A small image-text matching model, trained from scratch: fusion encoder width 256.
Rows from block 3 of the image encoder of a small image-text matching model, named by matrix and row number. Rows with one number belong to one neuron. Each number is 50 + 12 x the weight over its row's rms, rounded and kept within 0 to 99. All counts start at 0. After the name is the row's rms in percent of the matrix's.
After each neuron's rows are labels from the 100 images, of 14848, where the neuron reaches its highest value: "top examples" is what is common among them. Only what is clearly more common there than usual is listed. The data: photos with spoken descriptions (Open Images, Localized Narratives). In brackets: how many of the 100.
# fc1: MLP up (encoder.blocks.3.mlp.fc1.weight, 256x128), inputs 0-127
# fc2: MLP down (encoder.blocks.3.mlp.fc2.weight, 128x256, transposed), outputs 0-127

fc1.243 147:27 57 45 64 46 60 45 61 55 60 70 59 51 57 50 46 35 48 41 67 54 46 65 48 34 66 32 72 30 49 45 33 37 66 63 54 47 27 52 50 59 32 59 65 56 48 43 45 64 22 41 55 57 53 24 50 54 65 43 48 59 52 51 48 55 56 58 53 37 63 55 47 53 57 38 37 27 30 48 50 43 74 22 56 40 48 43 39 36 54 55 51 46 68 37 75 62 22 45 62 47 46 45 49 73 57 50 35 51 55 50 59 42 36 53 43 63 69 56 70 55 36 48 47 36 53 39 81
fc2.243 112:55 59 61 50 57 54 59 53 52 74 45 33 44 47 30 34 44 45 56 34 67 47 50 28 51 37 57 32 36 58 50 57 34 37 56 54 54 63 22 49 28 53 48 41 37 58 50 36 63 48 44 61 56 21 55 36 48 30 27 54 67 50 34 31 63 61 69 64 43 34 64 62 39 72 54 36 67 40 54 63 65 42 54 42 50 66 28 49 44 59 71 54 70 40 37 42 62 72 63 54 55 66 54 43 54 53 54 63 68 48 59 42 53 66 58 57 39 62 61 57 47 42 41 45 42 40 46 29
top examples: text has "trees" (60); text has "grass" (28)

fc1.126 121:31 42 49 46 45 56 44 63 60 58 53 40 73 48 62 29 32 38 42 84 33 64 39 55 50 60 50 56 57 63 55 51 54 54 68 53 60 47 36 53 62 37 56 35 30 53 47 69 61 49 37 62 45 52 61 42 66 49 51 49 54 50 56 33 66 49 69 37 47 50 41 52 62 37 50 35 60 62 50 49 50 63 53 69 65 52 47 49 49 38 61 51 30 58 28 55 54 68 57 53 26 50 58 38 65 42 66 31 40 54 44 54 44 21 35 39 60 81 65 36 20 38 28 52 51 53 39 51
fc2.126 121:58 54 62 43 50 49 52 39 55 60 49 56 58 61 48 50 35 35 44 19 60 36 62 75 56 44 68 45 39 41 47 23 55 41 46 49 57 38 46 39 49 45 61 54 44 52 50 68 39 69 37 38 54 62 42 47 58 42 68 59 52 46 41 62 49 41 55 28 34 44 33 40 43 31 71 38 52 36 35 31 46 56 60 56 54 47 63 77 45 59 52 54 58 34 58 39 57 57 58 54 76 50 51 37 28 41 71 45 54 79 48 43 73 69 32 70 40 55 45 37 51 52 34 38 58 71 69 50
top examples: text has "trees" (65); text has "sky" (58)

fc1.119 106:48 60 37 57 59 73 61 49 68 32 54 66 52 29 33 38 41 49 52 47 36 42 37 70 65 49 66 46 34 39 50 43 30 39 64 47 52 50 53 49 61 58 52 50 33 38 62 56 44 53 52 59 49 71 65 34 48 63 46 39 53 49 52 43 41 33 48 51 45 39 21 43 49 45 63 43 42 32 46 29 73 60 52 58 67 69 23 58 55 54 30 62 32 69 35 65 40 74 54 40 58 44 60 27 75 54 74 41 64 51 41 61 42 33 32 45 57 49 47 52 63 52 44 65 54 61 51 61
fc2.119 105:42 49 62 58 51 49 53 73 24 45 50 43 47 68 56 62 52 54 41 52 53 35 63 55 57 38 48 59 59 45 72 40 37 67 42 47 41 47 44 51 64 50 60 40 18 44 51 51 37 70 32 40 62 35 71 32 30 51 53 62 34 64 23 37 55 65 51 54 49 54 42 41 23 49 67 54 48 32 87 44 69 30 58 43 47 50 65 48 47 40 59 31 60 59 48 39 49 43 54 41 65 39 46 49 60 46 64 40 54 58 61 43 56 54 37 43 67 45 64 45 60 32 64 32 57 66 55 67
top examples: text has "trees" (65)

fc1.90 109:62 75 66 57 50 54 45 31 46 41 58 75 44 45 59 43 59 58 55 57 51 60 38 63 46 44 36 49 36 56 57 57 61 46 50 50 58 41 38 50 74 45 52 57 30 49 48 55 44 52 44 52 63 38 35 72 58 49 53 51 37 45 62 41 55 37 31 38 47 55 51 61 56 47 58 71 30 59 54 63 57 56 50 39 54 91 20 54 59 45 42 33 50 72 63 66 46 43 71 47 27 55 52 63 63 40 52 59 37 41 51 47 56 37 33 34 17 50 37 67 31 52 43 51 61 63 44 27
fc2.90 118:48 37 54 60 53 21 41 60 50 49 68 44 60 65 32 21 61 48 47 46 60 32 45 55 56 48 54 48 42 50 40 50 54 48 65 43 60 65 55 47 63 49 48 60 65 50 51 47 54 37 50 39 49 58 50 54 46 12 42 27 47 54 57 60 35 36 72 55 66 49 39 65 49 51 72 73 57 41 46 45 42 62 44 51 47 55 43 57 59 39 74 43 54 54 45 51 67 57 52 56 53 85 52 59 52 37 41 37 49 28 60 24 36 65 23 64 49 44 44 13 45 59 38 52 52 65 56 49
top examples: text has "sky" (53)

fc1.38 104:37 37 56 45 67 40 49 64 25 75 68 45 37 39 56 28 54 65 37 61 46 52 30 56 37 34 42 42 34 38 60 48 62 53 42 50 65 45 51 47 44 46 53 64 37 33 25 36 79 63 66 57 48 38 42 69 48 28 54 58 49 76 61 17 51 57 62 65 48 50 57 59 49 48 51 54 63 67 47 72 67 56 26 47 53 54 50 63 49 60 50 49 47 71 62 57 46 48 45 59 47 41 63 44 43 46 49 34 51 60 34 65 57 46 46 53 39 67 36 25 32 50 58 39 49 44 54 52
fc2.38 103:40 71 41 49 46 44 65 59 54 76 35 52 27 49 40 49 39 45 43 72 57 55 36 48 44 71 59 41 67 55 69 42 41 36 31 59 53 61 67 26 42 34 55 48 52 58 55 72 54 36 51 43 50 50 55 45 53 41 62 47 39 45 36 76 51 30 52 48 63 49 35 62 57 61 66 69 38 31 31 45 51 52 68 43 52 47 49 65 44 47 44 55 52 49 60 69 51 35 47 52 38 42 50 25 43 61 51 59 56 28 45 48 82 61 20 36 43 51 45 33 59 53 62 58 37 48 72 40
top examples: text has "sky" (52)

fc1.12 107:63 44 56 54 32 39 63 58 73 53 66 52 30 57 66 39 29 40 39 26 60 85 48 56 60 59 56 68 61 39 37 52 58 58 50 70 43 33 14 51 51 69 53 56 45 34 30 56 49 41 48 38 33 43 31 49 54 64 43 68 48 41 34 45 50 51 64 59 42 33 42 47 22 53 39 38 45 59 56 57 61 42 69 65 72 73 64 56 40 67 54 53 47 60 50 44 54 49 48 65 50 41 50 46 47 33 62 37 61 49 49 54 53 44 46 60 44 67 41 52 48 38 44 53 55 39 50 25
fc2.12 124:43 63 54 66 61 59 39 68 36 49 46 52 41 49 57 32 55 47 44 71 43 58 34 61 40 55 22 53 35 47 51 52 59 45 46 60 25 44 53 33 55 43 30 46 51 74 52 56 45 22 26 47 36 43 40 61 72 44 53 41 54 51 58 34 46 45 49 40 55 31 65 50 68 39 55 32 51 46 46 59 71 65 76 40 80 48 76 36 33 39 53 53 54 40 50 44 59 48 35 58 54 69 52 69 55 61 41 47 72 48 58 51 70 51 49 60 67 36 48 40 70 40 59 37 39 48 53 42
top examples: text has "trees" (61); text has "plants" (28)

fc1.109 128:65 59 57 47 23 65 50 53 31 23 62 73 43 49 56 63 48 55 50 45 57 37 56 46 65 41 59 60 57 40 45 63 36 62 65 48 75 61 22 67 54 53 44 58 69 43 65 56 39 34 49 63 56 49 43 46 54 59 45 33 61 40 51 27 43 48 59 44 57 46 40 45 44 58 55 43 63 25 30 49 36 42 71 54 69 52 60 64 48 40 45 44 36 35 56 41 48 51 53 87 22 35 53 44 68 59 53 41 35 39 37 42 52 34 39 63 71 29 37 58 56 46 53 42 52 58 53 48
fc2.109 133:65 68 39 60 47 52 42 70 61 50 50 58 30 46 55 60 29 65 54 63 65 58 27 56 30 56 26 43 39 44 58 41 65 55 36 65 38 39 73 52 50 48 62 51 71 66 45 55 53 45 67 20 43 45 82 72 34 56 44 26 35 58 53 59 52 38 50 63 50 54 48 43 46 60 48 40 53 61 55 64 46 56 46 61 67 58 48 45 30 71 48 39 41 52 45 31 37 39 53 39 52 33 52 47 41 71 43 48 43 41 51 55 58 31 26 64 45 43 37 65 42 47 64 31 45 63 49 59
top examples: text has "table" (36)

fc1.27 083:34 62 71 51 49 49 40 68 60 53 40 53 45 56 48 39 62 39 55 56 60 49 32 50 44 46 43 63 59 54 65 70 42 55 62 74 57 65 45 32 45 61 46 42 49 32 34 60 61 57 43 50 55 39 28 48 38 37 50 37 36 34 49 20 41 51 49 64 43 47 51 60 46 71 62 54 48 57 45 44 49 34 55 23 59 42 58 48 44 68 44 75 36 52 66 49 45 42 58 64 64 59 42 36 60 48 72 52 28 69 45 58 65 49 72 28 68 53 54 45 48 38 28 67 21 31 54 49
fc2.27 087:62 40 57 23 64 43 51 45 32 35 45 64 51 63 40 50 15 48 40 46 58 72 62 69 36 49 37 42 79 56 59 44 49 28 56 39 54 31 70 50 47 42 58 51 43 42 54 41 37 46 66 61 49 51 69 42 56 53 48 44 45 55 38 69 53 51 45 55 70 57 48 60 55 49 61 57 46 45 60 49 70 58 53 47 47 60 53 43 61 39 58 27 40 73 47 61 74 46 32 74 36 39 63 33 46 47 41 31 56 23 72 35 51 52 27 50 54 39 49 51 50 44 37 54 61 58 68 43
top examples: text has "people" (48); text has "few" (33)

fc1.247 106:51 55 57 31 38 77 37 32 56 41 53 60 32 51 44 33 55 67 75 39 37 52 56 37 61 38 66 47 41 46 42 58 48 48 67 56 52 53 41 57 43 58 25 43 61 66 35 21 69 47 64 45 59 41 51 36 51 66 46 43 53 57 56 57 69 45 48 40 23 36 47 54 73 84 40 48 50 46 49 53 53 23 56 49 54 59 67 77 58 37 54 45 64 61 37 54 34 44 67 38 57 33 42 66 37 60 61 60 72 44 59 47 46 51 44 42 56 40 37 35 36 51 48 48 47 52 56 64
fc2.247 115:44 69 55 53 73 68 36 53 39 43 81 53 66 35 46 43 40 47 44 51 25 58 49 72 49 23 42 55 47 40 57 60 56 44 71 47 60 37 55 50 38 45 55 52 67 48 42 46 54 51 51 63 38 50 48 62 33 54 30 50 76 46 44 30 32 47 46 62 59 62 39 61 56 81 69 51 64 48 46 55 40 57 41 52 39 48 37 65 47 41 51 37 44 43 53 59 35 67 43 72 51 56 60 35 37 58 59 45 58 32 36 70 54 51 59 33 21 48 58 69 34 46 47 37 57 56 59 32
top examples: text has "trees" (61); text has "grass" (37); text has "plants" (34)