Rows from block 4 of the image encoder of a small image-text matching model, named by matrix and row number. Rows with one number belong to one neuron. Each number is 128 + 32 x the weight over its row's rms, rounded and kept within 0 to 255. All counts start at 0.
After each neuron's rows are labels from the 100 images, of 14848, where the neuron reaches its highest value: "top examples" is what is common among them; "patch colour" is the nearest of a few named colours to the mean colour under the peak. Only what is clearly more common there than usual is listed. The data: photos with spoken descriptions (Open Images, Localized Narratives). In brackets: how many of the 100.
# fc1: MLP up (encoder.blocks.4.mlp.fc1.weight, 256x128), inputs 0-127
# fc2: MLP down (encoder.blocks.4.mlp.fc2.weight, 128x256, transposed), outputs 0-127

fc1.206 [ 88 123 141  99 152 158 131 138 104  71 142 114 140 174 164 112 144 114 113 164 147  80  78  55 112 136 116 105 173 170 170 111  79 138 177 183 112 140 137 202 114 162 131  56 118 119 156 120 166 177  91 135 154 123 180 115 149 115  67 164 156 174 112 148 113 128 120 112 137 144 120  92 139 136  97 136 125 170  73  58 134 119 112 164  75 145  72  97 146 146 108  59  92 168 139  84  93 141 160 165 139 119 159 147 101 134 170 141 170 190 130 141 111 130  95 115  71 101 110 186 145 141  95 138  79 135 138 141]
fc2.206 [ 77  91 118 189 109 143 131 106 141 129 126 163 155  93 133 105 155 151 148  83 118 188  64 105 176  91 136 110 119 116 107 150 140 124 124 137 157 146 126  92 195 136 132 142 136 107 177 200 132  89 114 160 120 155 111 144 156 139 111 113 112  87 146 153 112 126 159 143 114  85 132 123 117 198 117 103 116 140 151 128 129 143 157 178 107 125 103 173 167 136 118 165 158 123  75 188 114  62  78 113 115 116 114 116 169 128  95  53 118  81 149 233 171 143  70 121 190 133  85 105  84  95  77 157 119 127  95 117]
top examples: text has "standing" (47)
patch colour: grey (64)

fc1.137 [137 163 200 141 158 168  91  70 111 126 118 101  94  78 139  81 170 136 134 162 135 140 103 177 140 168 167  72 126 121  93 162 132 154 169  88 115 126 168 159 156 118  87  80 125 143 152  99 181 153 103  94 151  98 111 128 121 142 102  95  95 117 157 163 164 110 149 124  56 108  78 113 155 160 156 160 127 140 149 145  71 170 127 172 123 148 172 103 173 176 136 131  65 121 157  79 107  62 131 133 117  73 129 140 151 172  84  70 130  58 119 104 150 176 116 119 102 102 165 114 126 114 185 161 157 109 128 139]
fc2.137 [159 131 106 169 137 101 159  73 115 127 143 166 136 143 118 144 113 125 152  87 102 129 102 151 167 109 186 150 159 127 131 100 123 154 143 149 122 127 135 151 161 126  90 129 156 141 153 200 109  69 165 105 160  86 118 122  55 178 127 143 174 126  94 103  75 150 106 119  59 159 160  91 138 186 123 171 213 140  80 116 101  99  84 135 103 114 137 148 155 160 165 170 161 123 105 123   9 128 134 107 100  80 156 173  83 113 104  93 118 176  63  86 115 124 127 132 128 140 112 167 128 136 138 109 116  99 163 156]
top examples: text has "wearing" (31); text has "woman" (27)
patch colour: brown (85)

fc1.208 [147 118  77  89  75 115  92 102 100 119 129  67 152 166 156 117 126  67 148  86 121 149 140 165 178 125 152 117 111  85 184 117 148 172 109 142 150 101 154  78 120 145 141 195 145 146 110 144 115  98  88 174 104  95 111 121  96 151 138 122 115  80 117 138 103 111 153  72  91 154 127 132 183  98 169 131 133 209  96  92 182 134 131 127 143 152 105  98 116 153 153 131 179 127 197 146 129  72 139 138 109  70 195 165  97 178 123 123  80 172 124 120 156 137 100 136 112 142  77 109  80 191 172 126 132 113 176 108]
fc2.208 [102 186 155 164 148 146 142 117 115 115 102 159 133 108 132 106 120 160 109  63  81  56 147  55 165  90 148 136 173 117 129 105 117  65 126 151  96 130 128 121  93 150 135  48 171 121  91 132 192  99 167 142 116 160  76 130 128 137 124 155 145 171 120 122 116 169 153 145 173 180 166 180 141 160  98 130 115 134  76 196 158 118 138 194 118  90  73 154 159 133 161 142  79 120 111 120 179 161 140 130  79 154 103 148  95 119 155 115  94 114 151 142  37  89 145 105 105 130 162 125 147  70 116 121 130 122 131 118]
top examples: text has "trees" (66); text has "sky" (60); text has "grass" (30)
patch colour: grey (72)

fc1.210 [131 157 181 126 139 147 147 124 148 159 102 115 111 148 167 110 103 112  54  18 140  71 122 162  99 127 167 154  88 112 101  44  88 136 106 113 167 130 115 113 109 130 142 120 143  96 165  85 142 114  90 163 118 132  87 141 106  95 128 136 107 122  84 112 154  86 122  97 144 101 160 116  90 156  96 150 143  93 130 166 149 145 112  87 142 160 129 122 132 126 167 137 129 164 123 127 170 162 152 175 178  85 143 141 214 123 113 105 191 126 113 118  50 165  95  96 127 163 125 140 149 103 145 164 136 130 131 234]
fc2.210 [125 169 182  84  65 133 134  86 150 122 153 131 133  97 138 101 117 152 146 150 194 129 132 114 111 195 142 172 108 115 107  66 104 106 104  92 186 127  85  84 202 133 121 150  50 112 171 117 150  76  88 115 171 144 189 114 115 110 119 155 138 105  98 156 105 129 125 105 115 107 111 158  47 116  91 174 115  73 148 111 148 156 114 122 138 119  95  64 129 155 161 114 166 163  84 116 131 153  79 121  95 162 140 114 135 103 158  89 178 164 179 141 123 100 157 151 104 140 142 164 149  98 157 179 175  99 131 156]
top examples: text has "trees" (76)
patch colour: brown (70)

fc1.72 [131  59 159 177 172 152 156  81 154 141 140 183 100 123  95 142 153 122 137  92 101 107 107 186 115 125 136 127 116 170 123 177 175 180 129 110 125 130 113 135 116 139 105 150  90 138 138 103 177 138  54  65 104 151 101 119 163 158 145 119 150 101 108  62  86 182 101 125  99 139 100 146  94 153 129 111 144  54 136  94 119 153  96 139 141 159 140 133 131 108 115 177 150 158 129 128 126  52 145 161 142 100 139 126 169 150 111 107  95 132 137 138 126 100 189 198 159 106 185  90 164  55 104 177 117  62  84 116]
fc2.72 [141  99 180  99  85  95 105 131 152 131  64  94 164 124 155 175 110 168 185 154 133 151 154 106 109  95 143 143 144 130 160 106 144  95 146 162  69  96 111 144 118 162 122  95 138 165 134 134  99 134 164 115 167 154 172  93 120 154 117 156 133 137 140 101 160 145 133  56  81 185 152 130 130  86  80 167  83 198 173 140 112  66 114 122 134 149 130  90 152 119 145 109 124 161 155 118 150 113 155 104 123 182  76 119  93 151 100 146 173 143 144  52 125 148 114 134 127 153 116 169  58 171  76  65  53 155  96 120]
top examples: text has "standing" (48); text has "people" (45)
patch colour: brown (65)

fc1.242 [111 152 116  78 128 132  43 150 131 144 169 134 134 114 159  86 113 196  99 163 162 159 122 143 145  87 152 107 161  99 136 120 148 154 171 131 146 126 105 102 120 116 149  96  97  84 138 173 141 101 199 164 152  90 172  93  83 148 125 200 150 146 173  92 165 110 152 136 129 129 136 168 121  87 119 119 155 116 103 153 124 103 141 170  54 153 173 141 122  91 144 114  58 154 147 119 162 177  91  74 139 109 148 138 148 116  62 103 126 103 158  81  28 141 111  98 110 159 100 166 138 162 139 124 104 143  74 136]
fc2.242 [171  84  95 114  90 137 123  86 133 167 190 116 140 148 129 107 112 157 110  93  82 133  49 162 194  63 120  88 100 162  79 141 166  96 132 128 127 101 170 149 133 124 171 127 100 141 106 102 165 135 128 105  97 106 119 173 164 113 140 151 157  89 173 140  91 128 200 141  60 107 124 168  99 182 125  78 116 142  68  94 118 141 170 183  98 125 126  79 146 168 138 144 159 146  82 130 102  77 205  99 155 100 130  77 121 176  90 134 161 143 118 131 145 149 169 135 118 141 170 109 163 130 113 124 149  83 141 157]
top examples: text has "wearing" (32); text has "man" (29); text has "woman" (28)
patch colour: brown (70)

fc1.202 [137 143 151 119 106 121 123 129 139 122 147  92 205 126 122 110 124 186 116 153 116 136  94 132 117 174 191 141 169  84 112  84 132 133 156 137  74 149  68 103 106  90 117 114  74 107 117 113 140 115  24 122 104 181  73 114 156 132 151 138 168 111 142 117 167  77 108  97 149  99 163 159 145 121 144 105 127 134 128  94 115 190 146 177 190 113 158 112 118 168 123  94 117 162  94 116 173 133 181 143 106 132 143 133 135 179 157 107 134 115  86 144 116  70  93 139 108 186 134 108 111  92  53 196 159 119  79 181]
fc2.202 [106 185 144 146  25 128  73 123  98 134 121 122  75 145 146 105 120 145 103 117 206 169 184 120 144 114  75 101  78 142  88 107 134 116 150  78 165 135 132  43 152 141 194 130 152 117 209 136 131 169 175 113 134 148  69 151 142 134 175 115 110 143 142 108 113 120 136 144 118 118 130 126 107 110 162  62 110 118 102  84 174 152 110 133 102 110 142 131 145 137 110 189 147 110 146 151 158 194 136 182 168 129 121 136  74 101 150 175 127 168 126 105  99 116  75 140 109 124  71 100  76 131 125 150 119 140 148 127]
top examples: text has "trees" (71); text has "sky" (64)
patch colour: grey (79)

fc1.25 [108  70  98 135 136  95 151 134 126 150 104 142 179 119 111 112 100  87 197 145 146  91  78 116  85 124 152 140  86 148 133 165 176 111 171 164  75 115 176 122 146 109 178 107 123 111 131 173 148 154 138 141 105 134 164 138 189  91 156 144 142 150 164 111 145 133  92 121 181 115  75  93 115 120 120 155 112 152  77  79 106 108 132 158  83 120 150 127 125 115 122 104 183 110 197 147  76 140 142 127  98  96  71 107 128 202 157 102 154 192 109 151  85 109  28 147 104 152 106 114 102 160 183 121 100  79 136 143]
fc2.25 [110 129 132 120 181 184 134 118 114 154 154 128 137  77 175 128 153  79  98 159 102 165  59 151  96 185 137 101 136 110  92 205  86 110 156 145 131  80 142 123  96  71 170  86 163 152 141 140 115 142  90 115 126 184 110 148 162  96 143 153 156  96 206 140 145 131 170 130 172 155  87 105 126 143  91 120 125 116 141  60 144  84 152 118  89 142 128 134 163 101 118 118 115  91 133 151  76 167  65 156 136  84 109  74 148 169 121 142 161  99 152 105 146 130 131  83  89 147 120 174 111 192 186  91  73 127 126 127]
top examples: text has "sky" (81); text has "trees" (64); text has "water" (32); text has "clouds" (31)
patch colour: grey (63); cyan (27)

fc1.233 [122 107 121  71  57 164 118 102 110 156 113 168 154 138 113 131 157 142  86 117 128 152 132 131  81 117 160 172 116 131 152 127 168 141 143 157 112 123 188 148 104 135 148 162 118 153 104  54 204  96 141 103 154 120  95  91 145 109 134 115 108 153 130 118 144  96 101 114 114 145 195 163  59 187 137 110 156 147 156 110  93  99 165 173 110 142 166 113 140 113 158  86 174 155 112 164 114 182  82  93 147 119  56 133 152  99 146 110  40  84  95 193 173  87 141 138 105  83 120 160 107  84 167 165 125 119 143  96]
fc2.233 [125  74 116  91 145  80 132 135 128 109 121 128  93 140 113 129 103  98 184 129 111 143 186 115 144 150  94 100 163 173 119 141 160 126  74  71  94 115 110 102 189 155 112 148 153 109 165  90 114 151  70 166  67 159 131  97  72 112 142 158 146 102 109  87 155 136 153 165 149 150  65 155 156 166 110 165 138 153 129 167  97 122  80 146 183 141 113  90 174 104 136 151 116 199 132 126 136  88  90 114 170 115 151  71 151 154 134 186 228 103 123 103 139 125 103  90  98 139 143 118 115 144 125  60 171 131 107 179]
top examples: text has "people" (55); text has "standing" (48)
patch colour: grey (77)

fc1.196 [107 139 163  75  45 134  96 149 176 169 126  78 115 152 129 114 111  83 168 197  75 155 153  97 120 142 141 118  94 104 136 112 130 126 154 131 121 126  99 149 121  53 143  96  67 130  92 142 203 163 127 103 159 146 126 130 185 164 137 153 146  94 156 126 147 156 101 149  99 109 132 166 157  89 105  92 140 164 102 122 122 116  92 132 120 175 162 114 132 193 192 106 110 126 126  96 119 136 127 155 118 152 183  52 133 151 138 129 131 207 155 134 108  79  63 135 114 153 158 130 125 121  49 123 144  71  95 125]
fc2.196 [119 146 140  96 176  90 110  95 105 108  84 125 156 147 117 114 137  78 119 165 125 117 125 110 112  97 111 113  84 137 125 123 191  71 125 119 136 108  48 117  30 106 138 103 122 138 157 136 108 175 139 161 100 165 112 102 147 118 183 108 116 134 132 142  91 194 157 138 120 107 128 114 101  86 172 128 137 144 121 155 124 138 152 125 164 181 117 177 106 101  96  95 133 104 125 105 116  79 104 151 112 146 167 208  68 163 205 153 150 141 111 167 110 129 134 159  88 121 174 213 158 108 109 159 188  77 131 178]
top examples: text has "trees" (69); text has "sky" (64); text has "grass" (27)
patch colour: grey (79)

fc1.253 [107 172 101 174 155 151 110 101 131 182 113 119 146 172 110 114 114 115 147  88 160 150 135 119  88 147 139 114  99 111 121  88 142 180  86 151 130 106 113 128 118 105 198 124  89 117 132 127 182  89  98 108 195 107  88  82 120 109 163 133 133 143  94 174 152 111 108 113  60 122 125 101 134  95 104  98 221 121  73 129 135 168 161  94 223 137  94 108 116 177 126 160 137 171 140 138 137 155 160 173  44 112 107 116 153 169  95 101 171 162 106 138  61 122 156 120 113  84 116 135 111 138 155 178 184 103 117 116]
fc2.253 [150 156 179  73  51 137 116 118 138 204 185  97 150 152 133 142 139 129 131 100 169 144 157 108 155 138 162 134  95 125 140 134 170 148 124  80 120 159  82  94  98 179 167 103 125 125 166 125 153  91 114  86  82 107 132 115 141 128 146 121 108  82 118 118 101 123 135 158 136 145 151 112  55  87 129 109 157 107 119 100 146 160 171 114  85  98 117 164  84 133 128 197 185  98  72 142 152 148 123 121  70 109 142  98 113 117 117 134 148 148 156 168 120 150  97  66  95 187  61 171 154  76 170  90 180 101 178 159]
top examples: text has "trees" (86); text has "sky" (70); text has "buildings" (27); text has "plants" (25)
patch colour: grey (71)

fc1.147 [135 120  77 128 144  87 137 123 130 120 160 111 143 108 145 168 101 117  76 130  63 173 109  94 118 176 140 120 147 143 116  82 100 104 135 132 132 106 217 108 183 138 164 102 144 145 120 160 209  91 106 106  88 100 107 157 156  84 176  80 136 150  90 103 159 126 124 122 111 165  89 132 115 105  85 103 154 178  81 100 161 123  74 193 100 125 104 129 191 132 170 180  85 143 131 139 152  95 213 155 137  84 163 134 112 110  97 145 182 128  96 107 107 123 123 105 162  70 140  83 176 144 169 151 133 133 143 109]
fc2.147 [141 173 121 124 153 159 103 131 139 130 183 181 156 103 161 106 138 202 142 171 205 164 109 106 122  77 106 109 200 155 146  78  98 124  89 159 129 117 137 123 147  94 146  92 144 115  98 169 141 119 143 102 132  67 112 150 147 112 124 111  96 132 160 156 165 108 105  90 133 168 119 112 138 176 137 109 128 147 138  92 148  85 130 129 149 180 133  67 144  52 130 146 162 143 116 159 145  71 108  81  79  97 142 100 157 117 149 138  87 136 123 237 147 104  79 120  64 146 129  82 100 161 122 124  67  95 131 120]
top examples: text has "sky" (53)
patch colour: grey (87)

fc1.182 [ 65  85  68 114 106 115 128  65  95 104 131 117 108 168 129  70 126 107 117 101  75 147 157 146 133 119 119 152 201 128 219 124 136 177 160 147  89 126 154  72 123  93 161 141  72 121 146 167 130  99 127 159 117 126 157  97 145 124 199 124 154 139 159 155 142 142 115 142 136 154 147 166 123 182 139 144  85 107 135 136 119 190  51 110 145  95 118 161  92 174  95 103 137 148 128  77 140 108 124 121 125 115  92 167 129 133 155  43 151 188 130 113 179 133 137 131 143  74  77 129 156  70 138 136 133 156 170 118]
fc2.182 [131 104 182 133 107 167  78  94 118  73 158 134 146  95 108 133 135  51 139 157 160 140 113 133  88 119 120 159  91 123 113 133 111  97 133 119  89 127 115  92 175 201 190 182  61 116 155 175 106  82 152  90  80 124 151 119 139  77 118 108 148 139 149 117 103 100 111 136  97 144 160 127  96 168 109 114 127 116 192 163  94 125  77 145 183  94 123 144 140 155  99 115  64 117 131 156 120 160 108 171 195 130  84 103 107 139 209 148 185 127  76 145 157 115 158 119 100  91 167 127 149 109 193 160 146 152 117 108]
top examples: text has "sky" (71); text has "trees" (54)
patch colour: white (92)

fc1.16 [107  61 149 119 143 163 163 135 148 132 125 131 134 224 172 125 131 103 120  82 155  55 143 121 129 122 139  98 112 159 124 132 163 158 124  96  88 111 123 148 144 142 107 167  83 133  93 130 114  75 115 129 136 106  97 170  99 125 177 131 150 239 118 125 102  54 135 107  89 119 156 141 140 111 147  88 124 125 126 109  58 204 150 177 145 190 123 169 101  41 158  99 132 121 139 125 161 122 182 155 143 147 157 137 116 106 164 151 145 128  93 100  86 110  81 123 110  67 122 133 128 119 122 144 115 174  99  90]
fc2.16 [136 116 162 140 136  81 141 145 108 115 127  90  89 159 116 116  96 217 129  57 121 113 159  93 143 112  97  95 136 188 166 118 117 104 131 159 135 178 144 101 116 114  72 167 132 137  97 173 126 103 130  90 102 133 122 146 121 121 155 129 194 112 149  95  93 121 164 132 144 191 140 138  33 100 101 108 107 112 194  48 100 150 120 192  85 131 134  96 115 148 102 145 142 118 119 188 110 163 197  95 111 178 161 148 118 155 120 126 118 134 102  62 136 146 138 157 116 113 121 106 161 129 174  72 190 153 132 110]
top examples: text has "man" (30)
patch colour: black (100)

fc1.59 [ 55 123 171 124 136 172 110 171 175 184 100 113  93 155 118 139  60 175  79 144 130  78  91 138 113 129  81 135  62 152 164 126  61  96 151 131 148 124 102 116 139 108 112 123  91 120 131 113 194 106 110 107 150 119 134 159 145 156 151 132 166 189 100 177 104 141 144 119  94 116 115 127 139 131 105 148  78 145 112 128 119 170  90 173 127 150  92 148 147 137  91 151  72 132  98  84 196 127 136 139 209  91 125 100 169 105 144  97 160 167 154 155 117 132  89  99 167 136 117 166 173  52 120 119  87 110 101 177]
fc2.59 [152 160 144  78 134  73 130 148 153  93 130 126 138 115 122 157  88 138 126  39 178 160 138 109  78 179 144 144 119  84 174 104 165  66 122  98 104 115  86 126  50 105 121 120 136 195 106 123 124 150  97  79 115 139 134  69  90  91  83 159 196 122 103  92 125 132 143 157 136  89 114 133  96  99 142 141 195 110 138 166 175 127 132 131 119 190 170  98 135 128 192 173 169  82 150 145 151 142 161 149 137 184 136 113 147 176  98 152 109 144 116 142 117 149  96 131  92 200 152  75 124 118 121  98 136 133  99 107]
top examples: text has "trees" (55); text has "grass" (25)
patch colour: grey (63)